python train.py --dataset="microscope photos of single blood and bone marrow cells" --init="torch_default" --momentum=0.95 --adamw_lr_other_params=0.00072
Rows from block 4 of a small image classifier, named by matrix and row number. Rows with one number belong to one channel. Each number is 500 + 40 x the weight over its row's rms, rounded and kept within 0 to 999. All counts start at 0. Numbers have three digits each.
After each channel's rows are labels from the 100 images, of 14976, where the channel reaches its highest value: "colour at peak" is the nearest of a few named colours to the mean colour under the peak; "strongest on" is what is common among them. Only what is clearly more common there than usual is listed. The data: microscope photos of single blood and bone marrow cells.
# convs0: first 3x3 conv, stride 2 (model.blocks.4.convs.0.weight, 128x80x3x3, each kernel summed), inputs 0-79
# convs1: second 3x3 conv (model.blocks.4.convs.1.weight, 128x128x3x3, transposed, each kernel summed), outputs 0-127

convs0.22:477589529436553555429567497454540561451426555551533514496548566531543456470491492508536528570445445442505482477512523517467567470487460529501496524531523455496494546539501470541463502513425439529493518505501514503493500508534445589521531470
convs1.22:477563552536458478523427474493526476555427532477480524486583410483539454463596538481499516441508490499509555439491516459490554460497500467494468499535514441512460532488472596504441568541519529569509505516504454546508525470497534485485532454582512463482499515524532466541514520471652542532476461541516549476568552503498519477589471483464471545501547470500538490508482528545501482479460
colour at peak: purple; blue
strongest on: smear: peripheral blood; cell type: segmented neutrophil

convs0.98:470376430576453460595490476490449539428449465485488505514526466515514471500460566521520488441518458469487484436487497539436452555493381477580519496508484475504506483483488514557470467481519515463503453528503490508510475476548519465536475484
convs1.98:492522536495424544472458462604511523506508440487502503469539460517486463406553428483507478516483469538446508487455426496509501525456524488503585535582508512496479495509455510447511472604495494507467520501485588498557442464468540503534524499574482488522553490477520508571505423504475403477497494526577509502549542510513511447486531516518454497490532494514510487464419409430483447483573
colour at peak: pink
strongest on: smear: peripheral blood; cell type: segmented neutrophil

convs0.74:484573502519502561505488549541515518459550598492458532445465488520487498474545458480528560619501514447470468509498532533516538516572512452592501509468562492431471471478494460537486473528460534499510453548529533470480458561537440467550473462
convs1.74:634524452494468511523581512507469466526520493460500572501469520503515514509538593514473453528514439566522490564527498480525517475499490468467520445544516472519525533457502589480461503575556585473545393462439492501465543471514425502523506489529512518494500489476459498479462509460561475445467449470596468481475559498488443550544459450460466532491536493475531501480508559512425506464458
colour at peak: purple
strongest on: smear: peripheral blood; cell type: segmented neutrophil

convs0.7:503474494442517527483467510490506515500584531461527491495455494498505509398493536430540525484487468417506493580476609502515583500561516529430524495485518542551502526490510498438456520482491536552542516502547563567512474525455508497575443559
convs1.7:483569532539510517477485496491469470527559482519531419485503519490479475506444447459440538595483470505484430526456408496526520539465497481452427497553519561539514475497498524510525483467473478505470521593468522512471476591493451457491570516552514548470572524526556459518558489453510497533488516531492511499492507512541463499477458452496497503511609544533613538475451428434456492576463
colour at peak: blue
strongest on: smear: peripheral blood; cell type: segmented neutrophil; cell type: myeloblast

convs0.44:488471454488479581482443505529465544487602549469516481491434497426564484430539486443483486487519520518424549516556514511548512541507532441501473471492519521414553533426483547505572448480545511553511513557516508531482526562501449518528476511
convs1.44:570568514446442540505558536411502439529535430526464490489509523512553492507591458488452461529411465445489525496561451508476487426519483465512468518530453505530543519517479527511499567533471470448526392520498483518502497450463438485500472476477501480524514489489404450441520475525509483442471417463555529436550477519525503522443485477469528557495586496525512491503488489552453527464428
colour at peak: purple
strongest on: smear: peripheral blood; cell type: segmented neutrophil

convs0.64:552504453552449450522457483489576518483519483545539535477527474461413534485548481503510576547494478487516493510537571492469560556525512523492442525448532507490422507454493475544443543493578491531467562466525441453502486617505487450500487522
convs1.64:555525519476450616505535506489528522547451419480521560532555483552502535458480566488538551488471476559496464511493471500520554569475594509470548443470539440513539504463453518495503494545448453475451472563505519476523587503484562513457542459548469544525484547490506538488480481521448465449514547525558563518509578477449543531518520450530473453502486431501540437517496489452569537519558
colour at peak: purple
strongest on: smear: peripheral blood; cell type: segmented neutrophil

convs0.123:513566506527479458476483573514514501547528562500551536470465484503548509562457468434453507464434486510591523491595532530508509463546536492461522467510510560484445535507462499536475438575518528490549538453524484493532486514500599505493478600
convs1.123:511508500464470483531371512511519549528487464526504509530494481544514476547437442529580478521501475463434495463439508552538535555507511534505527533545479531525473442610523500505575495472442471445529543577560472521482458519523528532520567522463492514546439454593547503401453491427494522473539464545473538524520494479516540508511502516569450477513558575518490516514489521473445516547533
colour at peak: purple
strongest on: smear: peripheral blood; cell type: segmented neutrophil

convs0.11:512492533504523494439478438552482533544554481524497500492441441576591473490524599495412556498459451508536548488543517549499517486524550469534507571526516519464565412526477521474547459523492562492530490455501473513518491530504575503482461438
convs1.11:485503462554536432478461559548459581504439500540501489481500476468500525507464492517500423525554498478532447427531503466509491489562450470478540548576546469599504527503490530535508458516480455499457475477510502508515454444504514354441532521493524480598484456502448473462485487481457559492499486507541506526432484507461570517453452505556499566468496451610480483502511468491473453518559
colour at peak: purple
strongest on: smear: peripheral blood; cell type: segmented neutrophil

convs0.18:480516483491514480479518459445515438462501521432490507547446443518480459463509444514499473479506502533492485489494519406515487542459527501528444555526552398460487456448452481496576489529443442428448438551541451469512570538444443468472486525
convs1.18:541491440504468528504522474382440527500544484500484441569500521616482503383561458495513607485489571498482540522487513538492502493527546576467456589496477495502517483486483485552497504546494509477496476478429600545428531505522532513538496544501559447504459517440486534497524500544519550529507460502478458473432501454470468481441547438475473506522495515557467483484518450494437498505488
colour at peak: white
strongest on: smear: peripheral blood; cell type: segmented neutrophil

convs0.32:484496511468524442470486477513528492435463509434461533526515486457496510426559453412444465541510515498467497459509489482532505434588509527517414475456580446472466458503488435509519461519457539463505413513509407493430497490442487485493507459
convs1.32:509486484490457501547525539467481483543518471432524522590509436539561500541568461442486583454455470477463525460473513570544477557619492525508528477475466476492470426446440490519486476534500483481510431458508477546433488451530461550569441488508506532534516504501454530462482534468545508498541511503478512514511507445500586505559507483522506416595518481510516494517384488489492474456558
colour at peak: pink
strongest on: smear: peripheral blood; cell type: segmented neutrophil

convs0.26:442552491467514535502495588519482517542501627469456481457490554499506501459518446477526504512525493485495459487506596530518565569534549434516521525464518529466522457433524500441502485495496532487602431451477568478551515493463483517507460464
convs1.26:474568535483463529453577475509572472518555455502499512492524460513480471478498541516451492526422449502505509531475512498539535506422485447452461511525496494620542454485498599469545519532484437463524498532478584533455479504497476517485546425466517514474448532422443453466488429511502434470513534488501472540396513488489549496474511517460466586490521511455571428466464485505442539484519
colour at peak: purple; blue
strongest on: smear: peripheral blood; cell type: segmented neutrophil

convs0.86:534519518501481581526537513499503497507432530471474531471508546524535505488581486544512537564426500475520510496454517565518647489501509559509532467469480520504545515474450500488501536494454443514530439452607477515470482597541483448507492491
convs1.86:497534481555552566544466493505463392502496500482498515506541530529494476445464507550461488421436489540506535525513510514456543490532490465504491460532558446551527488471516594538477523536561456492468512566529437582498509551502507527461494474615474485459441479422475465493465488490543463459475522567540526419396543421491512477523503490470453494544518476454541527549485477491510474505427
colour at peak: purple
strongest on: smear: peripheral blood; cell type: segmented neutrophil

convs0.115:508392535485501403484485443527456552515504493541527466461506441485517489513511560548521552458533487519523424527486436504525532482549481531453479537511461512421521542459405555528433456489536510551523489481541429497506527516491524464516439444
convs1.115:435467577487425507453490510558477644464493476525526465467502469532480520455540504512562487535565505503526556457575460542476539526514425472445515506475577553501492531466486409508510474510575485513572554561480507519564430474523490484460485480546484477551462528519458505512530501437507524455514534485554537496537473468504471490465538509533485508498538493531476517513474368487562504493546
colour at peak: pink
strongest on: smear: peripheral blood; cell type: segmented neutrophil

convs0.54:470526533483477524491491453473542543514548535463609486537430546512453476492545449485552546577466510464501504485476596486491531500532556502448519600441548464419484491531484448542475496496495512538467506489526530468412486503483500550563459499
convs1.54:510527519418442532422543502461526499469508527468463569488466473530492558525517563442514496518494492517515506477462431496512517504574519432484525469548607444530445536476502573526466463548543528445469410561490511510473522492504467526517554439589471537412498541502478477551521518549559515538476488497513479448614495547491503455510490503500480523525528486483583439501459450497445505547487
colour at peak: purple; blue
strongest on: smear: peripheral blood; cell type: segmented neutrophil

convs0.113:502563474433490557495480573440507540457490495502425591496484551478517506498486482513519566558457509466488446487452532446458601481490412439526473534514568482467538441538514425550478459540448503514540503531523493531503505536542526461490505490
convs1.113:471513541510441530483461479489474501525510562445495453466544501495514438482525539497479501531524466563504528541518474455477596458503528505516542499507612449528461514555419577462485588555555433435464419506484496506453446520525540521529517463558441527515497490467535465489482472522540492537497538468515529476449573487488518447559499556476492505517475459523580397473484554579502514456478
colour at peak: purple
strongest on: smear: peripheral blood; cell type: myeloblast