{"dataset": "microscope photos of single blood and bone marrow cells", "train_examples": 97085, "stem": "deep", "avg_pool_shortcut": true, "optimizer": "muon", "grad_clip": 0.5, "steps": 10500, "lr_schedule": "cosine"}
Rows from block 9 of a small image classifier, named by matrix and row number. Rows with one number belong to one channel. Each number is 128 + 24 x the weight over its row's rms, rounded and kept within 0 to 255. All counts start at 0. Numbers have three digits each.
After each channel's rows are labels from the 100 images, of 14976, where the channel reaches its highest value: "top examples" is what is common among them; "place" is the part of the image that holds the peak. Only what is clearly more common there than usual is listed. The data: microscope photos of single blood and bone marrow cells. In brackets: how many of the 100, against the usual share in percent.
# convs0: first 3x3 conv (model.blocks.9.convs.0.weight, 128x128x3x3, each kernel summed), inputs 0-127
# convs1: second 3x3 conv (model.blocks.9.convs.1.weight, 128x128x3x3, transposed, each kernel summed), outputs 0-127

convs0.53:120110118113130121192107089153082119084115109147109081143097122116158125140111068155135121142086076137148116166115108123115117130159138112129073142110118135109121125120146115097132100142137140100146063119105106130123116089112105129116113149115136140130172142144092121160105120117138120135115125081095136118142116176109146178150134117073091119095118114132105114105126112127125132176144
convs1.53:155144096124083128113136144105130134193136123104131132161121138117134132103113092067098165106115116098121085163110182098148147113105133099124121179089148151148134177105112135105123110121103090145099149135118126118145147133108122129122135080149128131116120122129117138103113108212151114114148153129139102147154103114116112119128136146170123116150140116149158128108151135090099121145073
top examples: cell type: segmented neutrophil (47 vs 20)
place: centre (39 vs 14.1)

convs0.40:121126115131081114083078149088058104138149101089109158109111142122131073142117127139134146119093116116101115084155126140129143114116117143128124100097127126128121126123111133144101111122169101115121095130114132132158128124120144100076121112130101116099134097106113088103146184100114173116117134141103098154111100106095113088117112127149133082125108103114102163130119155080128079116152
convs1.40:153144116107154100083148123126094117113157156127133141108099115141117126115080105113081134115114125200123169107142110128100125158147133106096125146128108136136118105147120123125107138172148128183135107130115101161133104128099134125135115116165158143144098178097101124124150146114089114118106103141145124138102119089128144116144138120110138157135156170136170174221124149126100134155143
top examples: smear: peripheral blood (82 vs 16.2)
place: middle left (32 vs 11.7); bottom left (25 vs 9.8)

convs0.88:160180149093110144170167121131119124127114103113142132145146141131099137136148144124132100098123116113119121155150096134122136105079122115145114139155138128153125145169120204113121102138074122116124120176130100141092132087113128119110187107114118089124105149141121137131140087126140118117120080128130127118110162176133129131117102110109109135091129185105176171140125170153101133088111
convs1.88:135073135126037089119123107102171082138135082122126133123120105136147117136115128135128135134128132126117172105114138090133109126153108109121143140130157112128114117107107143077114120103105143094136112074096134106107136114112091131136121131089143126097150108101130089143107117128114103121140091098110109122096091162109101069114161117131114111149119141099076087107108098148103146128148
top examples: cell type: segmented neutrophil (69 vs 20); smear: peripheral blood (68 vs 16.2)
place: centre (79 vs 14.1)

convs0.56:122146114079081138100162102126169107119106121089105130141143130136145110104083148122099094082132112132135152130126126130151147127088116116080138154074156138126140094162106124114093167109126096101123139122116117137106180077123121113090137153148144101162135096123117094137121114077165122085117079144120158129122130118101115153157119137138143134102142126121108146140115156114071135106098
convs1.56:110128204152104074096149108123151149083118108133156134127151126109131122144165176137135144116078153120138118093126140107157163134098136166104115129128124106123097129164141171083153130140100134130091184132110078118154104090144136134100149113096120123124099109087106134115087134147138145126125075094129122115119134103122116136156107128128109113133173111136122104132155136088102148117150
top examples: cell type: segmented neutrophil (53 vs 20)
place: centre (46 vs 14.1)

convs0.63:135089100108092104122130123213122120113123160115078132083081160105146150148156143130113112108128107149130104092091141118128123118146128127102151080079127115089151108131149115117148109150099115095107128084121134181135161103125103103117098113118107109129100135098119154094115144095150113110116118138098172132087080111129094126112101148117164139131119134105095113138120146143104124118130
convs1.63:103158163095097089137099145128119162102144127132132085178132088140106097107100113085137115106100147112122137087141155143137125139109106103121097115141135098119103134118095162152123102112126095135145169128117153110146122099097122164141136084118138122121127096129114117109111127106113161120126084131158093113120158058128162160147160145129143125092137135102115162152167131097096129146185
top examples: cell type: segmented neutrophil (52 vs 20)
place: centre (65 vs 14.1)

convs0.44:134126192177164143146140131129110121181142137104091112117198112138121135119176126126115162168131130121141148182139152147171136135141140133108126143137146107129098137156143147113074097166129110136116098149119117146115111123105165150115160126144104160134135110157129118145122118141155118116098149124142124080132171179132146155163141126133179119159166155108165126114131128147147138085131
convs1.44:128103124134100140071133120131139100088153084117146108117104108128102122117157103101116127136137127108152148137156118121100106123106094147124147086128141161108057126088114125134158121180108139121160078115103146147091133130131151166115073106158146142136122074118116138125125107105143114122123098141117139148134116094153105114133092121132119113122151199180163118104114132154093155133116
top examples: smear: peripheral blood (100 vs 16.2); cell type: myeloblast (38 vs 1.9)
place: bottom centre (58 vs 11.7); centre (36 vs 14.1)

convs0.105:129132103139157116114110160143097136197143163173106128154136149142130163089145170110124113143129145152142116134155127142131140129134154103158116159117081189123136145183137135119139137109147110124121117159157138099159107113119114099121129151105146136174126146168123160167156136157131103157138168178149108134105101124131136128106105135146175158132098150128117127125159107117145077175098
convs1.105:110117148138126124139102125112147120143165116134099135154131155132090121105138140038121142113156144154136142136129104167109135160125107134129128114119163142126130110121105110147115129081112137176127119095107161159143156117148120193163133149141137131126148196093147160095133129129131114161154118143123055082125122154091127104165120155118112131116155166135125120140146093118120083149140
top examples: smear: peripheral blood (100 vs 16.2); cell type: segmented neutrophil (65 vs 20)
place: middle left (49 vs 11.7); centre (42 vs 14.1)

convs0.125:125131139152135100129109121134099124141135160129117129106108103092127117137161132134123140134122149122138143115127151130135168131132118112125148166175146147158139128174134165119122115128124112125126103127144174155112132137171136126101154120193107136193108128189122154149159168159200149177121161148120168118127130121121142107145138117082157153118161189164137132146133153130138130118075
convs1.125:087151116135130157093138137148116091167149105102057120102130119122123142141196138109125175122154122111125114124122152152143126105162103193141205119094128117112098118125124119120130125168118121131143109090126134123142090134185162160128121109096104153100097151101133144092150124086132121118129124124131116098118130083114097121140119091126103143157133098129119128126126120119113090151150
top examples: smear: peripheral blood (100 vs 16.2); cell type: segmented neutrophil (56 vs 20)
place: centre (77 vs 14.1)

convs0.17:136144116085086128162138127141121096112128111099139086153143172111113110096141116077129093131102093132149128115143109128134151143089193103147091104148183094149206131123117179113135139139116168113101132116123135118113118117142125121144144109155111108121118137160115135159113106183153128160120106133148127140137165167121135144104120145121121114143140158115164113114180134135114164114099
convs1.17:074137128100112137135099087139120110151104086145119132083113106120095132107162157098112169124139127116112128153142093125118151143074095096099102159069122112119129109124144121090093104117119095105144183100126110101131128111123126155125137095140141104119110132089101131074090119114099114131111135093092115122063144146104124090177152130106121154131097115128131127108119115111127138150123
top examples: cell type: segmented neutrophil (74 vs 20); smear: peripheral blood (55 vs 16.2)
place: centre (76 vs 14.1)

convs0.38:135108144165141130109117133100129112155139156120141109083136110104101135160141129159134153137136110087147143124086114125110096108112094159092131162121119100118109110131109117115105130189135137205128119124112140147125143098136186127157131164077129105121128130120053150104068111105142110118154164098100097078146128132125118106146133091117132129107128141112137117118104134117171151128139
convs1.38:100125115156124120099116138096140095166127110128186091140145125128137148131154127087122204115152092154152091143140165137117115120126118130134150162117093119130100123119092141140169142142133148163122128088102131116112144141160109179167162140131130112123148136066113114142132111143113105168114129143103109137192100124103125118167121133104149153185161117148103097127136122120108132103151
top examples: smear: peripheral blood (100 vs 16.2); cell type: segmented neutrophil (47 vs 20)
place: top centre (60 vs 11.7)

convs0.118:143125105129137139168192144118156136127111113104113138142109160115156123142125139118131083089119127119083123149136098134136133124144181108129113139130127127110134095127184113139161132105134155132142167112101128116116216091141125111100114121135136150132162130156116106148132137199108134152139167151126122112135124156073122196110102148127116131126096126141093146098166147153125155124117
convs1.118:121156104138102127095187114121098121124120104125135090133153104128098125105129108123105138125144117084181105100110127090110115129087123111108064184093200152126087127135118138119116099114090112121172141147134100106134147122160108106124139125131148133155102155134099136108103114154122100100121102093129129127114157064142106130148154131127110131164143109117133117095140089091108112142113
top examples: cell type: segmented neutrophil (49 vs 20)
place: centre (59 vs 14.1)