python train.py --train_examples=97085 --translate=0.12 --cutout=0.25 --orthogonalizer="polar_express" --steps=10500
Rows from block 9 of a small image classifier, named by matrix and row number. Rows with one number belong to one channel. Each number is 500 + 50 x the weight over its row's rms, rounded and kept within 0 to 999. All counts start at 0. Numbers have three digits each.
After each channel's rows are labels from the 100 images, of 14976, where the channel reaches its highest value: "responds to" is what is common among them. Only what is clearly more common there than usual is listed. The data: microscope photos of single blood and bone marrow cells. In brackets: how many of the 100.
# convs0: first 3x3 conv (model.blocks.9.convs.0.weight, 128x128x3x3, each kernel summed), inputs 0-127
# convs1: second 3x3 conv (model.blocks.9.convs.1.weight, 128x128x3x3, transposed, each kernel summed), outputs 0-127

convs0.6:563511527444384475452498559418555446599518509466514542525437479634491475505573507509502453425582516528384494499480495592543486536476532589421564488436420586533569473481472462462519509544482522482464547481490533401523503523546536593556471513534504472409505466489624543555482486534394463454551497460452564526457455510492526535588484491591523484565478421574477497467526524528423528508545
convs1.6:512540467560503489503480526508495413498493546499615533550521537597530503432648527493538550455507533464506514501453504562570487655554518497491582412463495445440472502500486487511536470435471492590497501439462532540497417543489392480621531522548437397454466446530555521463516497465489517466483504491524412596503510463463547460645534491508555495514552507434452503454457481472534527589591
responds to: smear: peripheral blood (100); cell type: segmented neutrophil (50)

convs0.5:512498438514459537589552508508518514464462468543531567572538479615529529610478466514494530534468562521473515492488518595541482532493554477527544523441462532495507465545545404570542519474552537460554590550466520568437578502513505520430499430532441561529541513542568514553494530523500520506447456524471656503568481535415492574533554508529405448517442507539349522420515559565444447590416
convs1.5:461549450396514374467479438404497486496495466420528398441432500471548443473507514577449487507488506487532429460474556403524555547416477487494492476493489564458434534479469564437535492531424491488500590550543437443592460486441505567495455459461496466460438511531553510415472452512536567423511554471455511609498512442547501516493440496526505454490532492574595507500536503317419524503523
responds to: smear: peripheral blood (100); cell type: segmented neutrophil (42); cell type: myeloblast (25)

convs0.112:616422421470520507605531412572519474532511439554479507508577569455526504522551535468425472596467394533535533507411530434450455485466613546431519571496490558452519446410565478483519493450477484403478539540459433421464577488517431515493448513427484502553587444451424530501500461588448514474488489498509460510538469483479502621471488526436532538500438452469444561489554573491468535556491
convs1.112:532544500560469466420557461504473506530469443429487391548521546534473492488500487522474534408530411429571373521492536394465496472438498464441397568433642535516456500559429519519458461559449367465545541519480437452487553560524470525515521509481540486522463551488441514447432464581452438489543470427500443439461565487462501537519522538514415449518492533469555536447445406478439479436472
responds to: cell type: segmented neutrophil (45)

convs0.62:490553552451504486553577515476583486585498482543540469526525494501504541586521544455475469516453547469490430570536496461558513452538484466526464610466436495603545546453547528466466491505479439551512581570525526509431439491498418535623541445563483479475474491519428491577528555587444471531517525505538444554618514566438612542492523417419488514611493516435522638519485451572520545542501
convs1.62:502460440402454584531482458530413459516539466489529478480478452488434558445489481482488436548460434534483520520523502415510485460476650460464521504550481595384589472497523445483505470463439638457487406466511573501537585488458510592504503485487565444428567516468480543551527449534482474409518453525474439545597452508442546461475435556538513427517488454529449472392558480413533477506471
responds to: smear: peripheral blood (100); cell type: segmented neutrophil (67)

convs0.8:480521451471536420487494499422486510535512523508534490537552515452510551563521463508552577542490543525418504459501595429539529504479525527519532539459468629527489462603518483584499508434548467559546557573508548510602542461500479446463526519426515476466462646612438624574568497472449461649485454516518454578459517527518505493518471519507564469468519572539489476501536546557612518589465
convs1.8:445528468482478535528468478423543446545533505511457464548502504486531478496632565449523529509588489578514439441484524511387519536523530487394539550477464576495600509541496463488468490357469543595523504527495505543598511418469520556571443575505527557491486530521482594491447452497429481510500504557541524497538503442566436488572536503518627515570453475525366535421553455464553432542462
responds to: smear: peripheral blood (100); cell type: segmented neutrophil (53)

convs0.35:517580377477467494525609482456501518493515442420523445468526477506512449520590494488522615487462454474487435587476518432421534516489475414459424473539531490523520460513557578545521523507438531486481472464461462389391524446488439506401574483522480458494497478496440514543464489434470421461493416459540514449559464462453445597514495449491490511503531676535546525435503420488443582499452
convs1.35:530417432507475536485585471485492407511527454510465573510446476565536475484527458511524426454518514494529435549493473470489434378503605420488510473442505512492475424485527451448579476478392589450487489444450499503498597421451477470498452514404545452436511504417496491486541479457515486421533464427425488553386528582472538413446537493500436436561448396523466436503468439490530562458412
responds to: smear: peripheral blood (100); cell type: segmented neutrophil (73)

convs0.31:519475485423507560568422462549523381484532494559411472455511519474511472464507445509491498587491504463534506560462495533609410417421497478384505487461554441495467498482488517445483447562424530449460439505515387439460512449517442452455453344503465479482591488544471440429497475567581466460482465474438472487489500534464531608477482442467481464464485472568540456439527497557399592541476
convs1.31:460475633494392488401506441433652529441490399419532482462470460476509511453578395475530549409512534457560499495548658462488504497421458567527530496499524515462464525413480521531454469510428488442509509556453407439515581541469504598516543520483522431508440520435444485493478475490501452500525463455450482480553530450451530443482470546502525557449571490453474523413537559518471494533492
responds to: cell type: segmented neutrophil (41)

convs0.123:539622531477423572514625501497491439496526444455487495528484509525529486503482432421448526466416506453453449589519503458435502488487492493480511477519524438553519507579545603515539424473437515443514505535458540534412543433451512546397580499544488457518553460468538419442498494500454477371496476447515408462475451565495536556464478497519440548482509636507581569446520430445461518395432
convs1.123:483351382442474443464535492504540438521518427437473499529427513539506462543504468563455481451464443496497509465430450438495364459466491420491451471528556514489501425433511545408489481541454477447520476423515519481443576447452496507460457414496530556425491491406442433533594492497429519496539442453377551515463481538446491459484502470492390479539441484459437422488483460505441553408487
responds to: smear: peripheral blood (100); cell type: segmented neutrophil (70)

convs0.94:513526510446494573509570490470497552511392553463518436451467531489576468550561421459511528487389447540491514593490491425498437514487589499563514550527465520577475568459516527464444501612592516523472418378520531387407536552524521487563502581410481478510586526553510517525522505466397509489490507439424429463527466525508506587579480534448425538479459447583444483500505496524497472488412
convs1.94:536449533523501491447479458424458547567515420489632501530485441559516468363537505463433507442600552485384457492557570568473519479456563438584530520527394436473506494461439503461557535586503484539499524484476461500475468473498467488474484468539513431494450460516474545444525466494529515416531466521529495561531532402487481529490665509459476453520466514469539459506594505460568499484662
responds to: smear: peripheral blood (100); cell type: segmented neutrophil (43)

convs0.84:480568489545492401538441528591443454591579485543555531505575536473515520448496554481472607575505477569502545492512529468464497509528424570605518521558492562600472542614484515498555546638466493495508609576511539486566528491488491516482528559468463561474521534436494571533490546483509536457497449531493514521448477481551441454396584476511602588487620508531536547489535483470508491594504
convs1.84:487481408502497506449477477490398526503519546550485454671476513503476486542497472432415460395528458473492523456492571542499482484480524584442484463497545501441534478468399439493497438567461522558452448412495492627548465476514540513478461521538498477517513570531455528492591485494545568529453407469530432471527503479479393499663509499486561414513461524575406470468493513435451526597500
responds to: smear: peripheral blood (100); cell type: segmented neutrophil (60)

convs0.3:441521519558668436471585428523483481474460623558443419437514522415516489510531570536513525566526494508496507501471561475556570520511471495575598538447562528533489502546501582527504503535517496576561543490464580599525519564522570501501528469559469520490521549555441570569554468575566532572480520527478542507566583503493599518547542525456559497524591572464555511536514449496565462597510
convs1.3:507456426499533523551431531549399505623559423542520493515407504488539512479458589441458488433570500505564455382489587515467433443432503576508483485531467528492484474631478453535449479627460599536502464482430420485534477463528591519424433536453511549482500558487489568440508536520555443465459508520526568539391503427533518504543455480508536501553457498541495566580457524486458446531470
responds to: smear: peripheral blood (100); cell type: segmented neutrophil (68)

convs0.33:481535586488461437505471462416527415549542520505549471476519449418518488516520598500487580559543486560476519518611506482487484563526486536530517580513444552545506506599493547438487538532517456550497567522521522498590451485463457500471523620387498577505535577539449625507559464488530527591545529561515405537506522542492527549472494480499577496425495574598488501593496537549458494651492
convs1.33:424501455454480546484523468385538472522585432545486533595473479485516513545624539467530573447573489503476496510477527507362531589462459511464561493493502577498550518504472469425513502451484533575440505518483472558590475492505587560578498559445479579532504553453439520451484520493444562551482444551502436489473505455531388474648484498518570495556458494519377420495480465427456450537478
responds to: smear: peripheral blood (100); cell type: segmented neutrophil (72)

convs0.99:531504428392431517584504508439504430526486518495606496512488506593510515494610484447433636471465488427456529537533419488522436486491500499506493490459436500530510425460473506540447532564517478485467503447471469342465484442533568617555452428466571425495442475518506533462417496463518460528550520444467575529496463546442535521557499458531418513535487497509401534476462494501376517408553
convs1.99:446524480449421500540462525435526391482482454452631522566542471493503497453541422457463539441549531476515468513534562530514514514397586525489537468506444439476500503405498577468553532488503572575510484511485477427458509389586507506585477523499540396480557481452502428557457496473535505486555503516536417511504497536454533565601537483550533546591583479492443456535588533525594543403602
responds to: smear: peripheral blood (100); cell type: segmented neutrophil (41)

convs0.9:517527475547511450432445496481451503534448505506492455516447507563472539556507404422467481561521543481534490484479491505478510576523439434546481450490508554572446565524491382440412492505582384506538477495560549463395397428487567479473520476536529370446501531473594592509422428474496427534523540453579519437473515497523457492454493478570504461482594434402591536455494448494565563474468
convs1.9:496432513506572425547445598566531500468463500403573527497481465485492453511479503454457573522485483540518442522456460450418364477481466518493502430468432432515515477568510571349556477538554473508508457554537447518557461501532478418608523583563491496435591500523501584557477536401506526470450537556598431500511542587435556508558601484506541502489499551489539504481436535501541469451446
responds to: smear: peripheral blood (99); cell type: segmented neutrophil (52)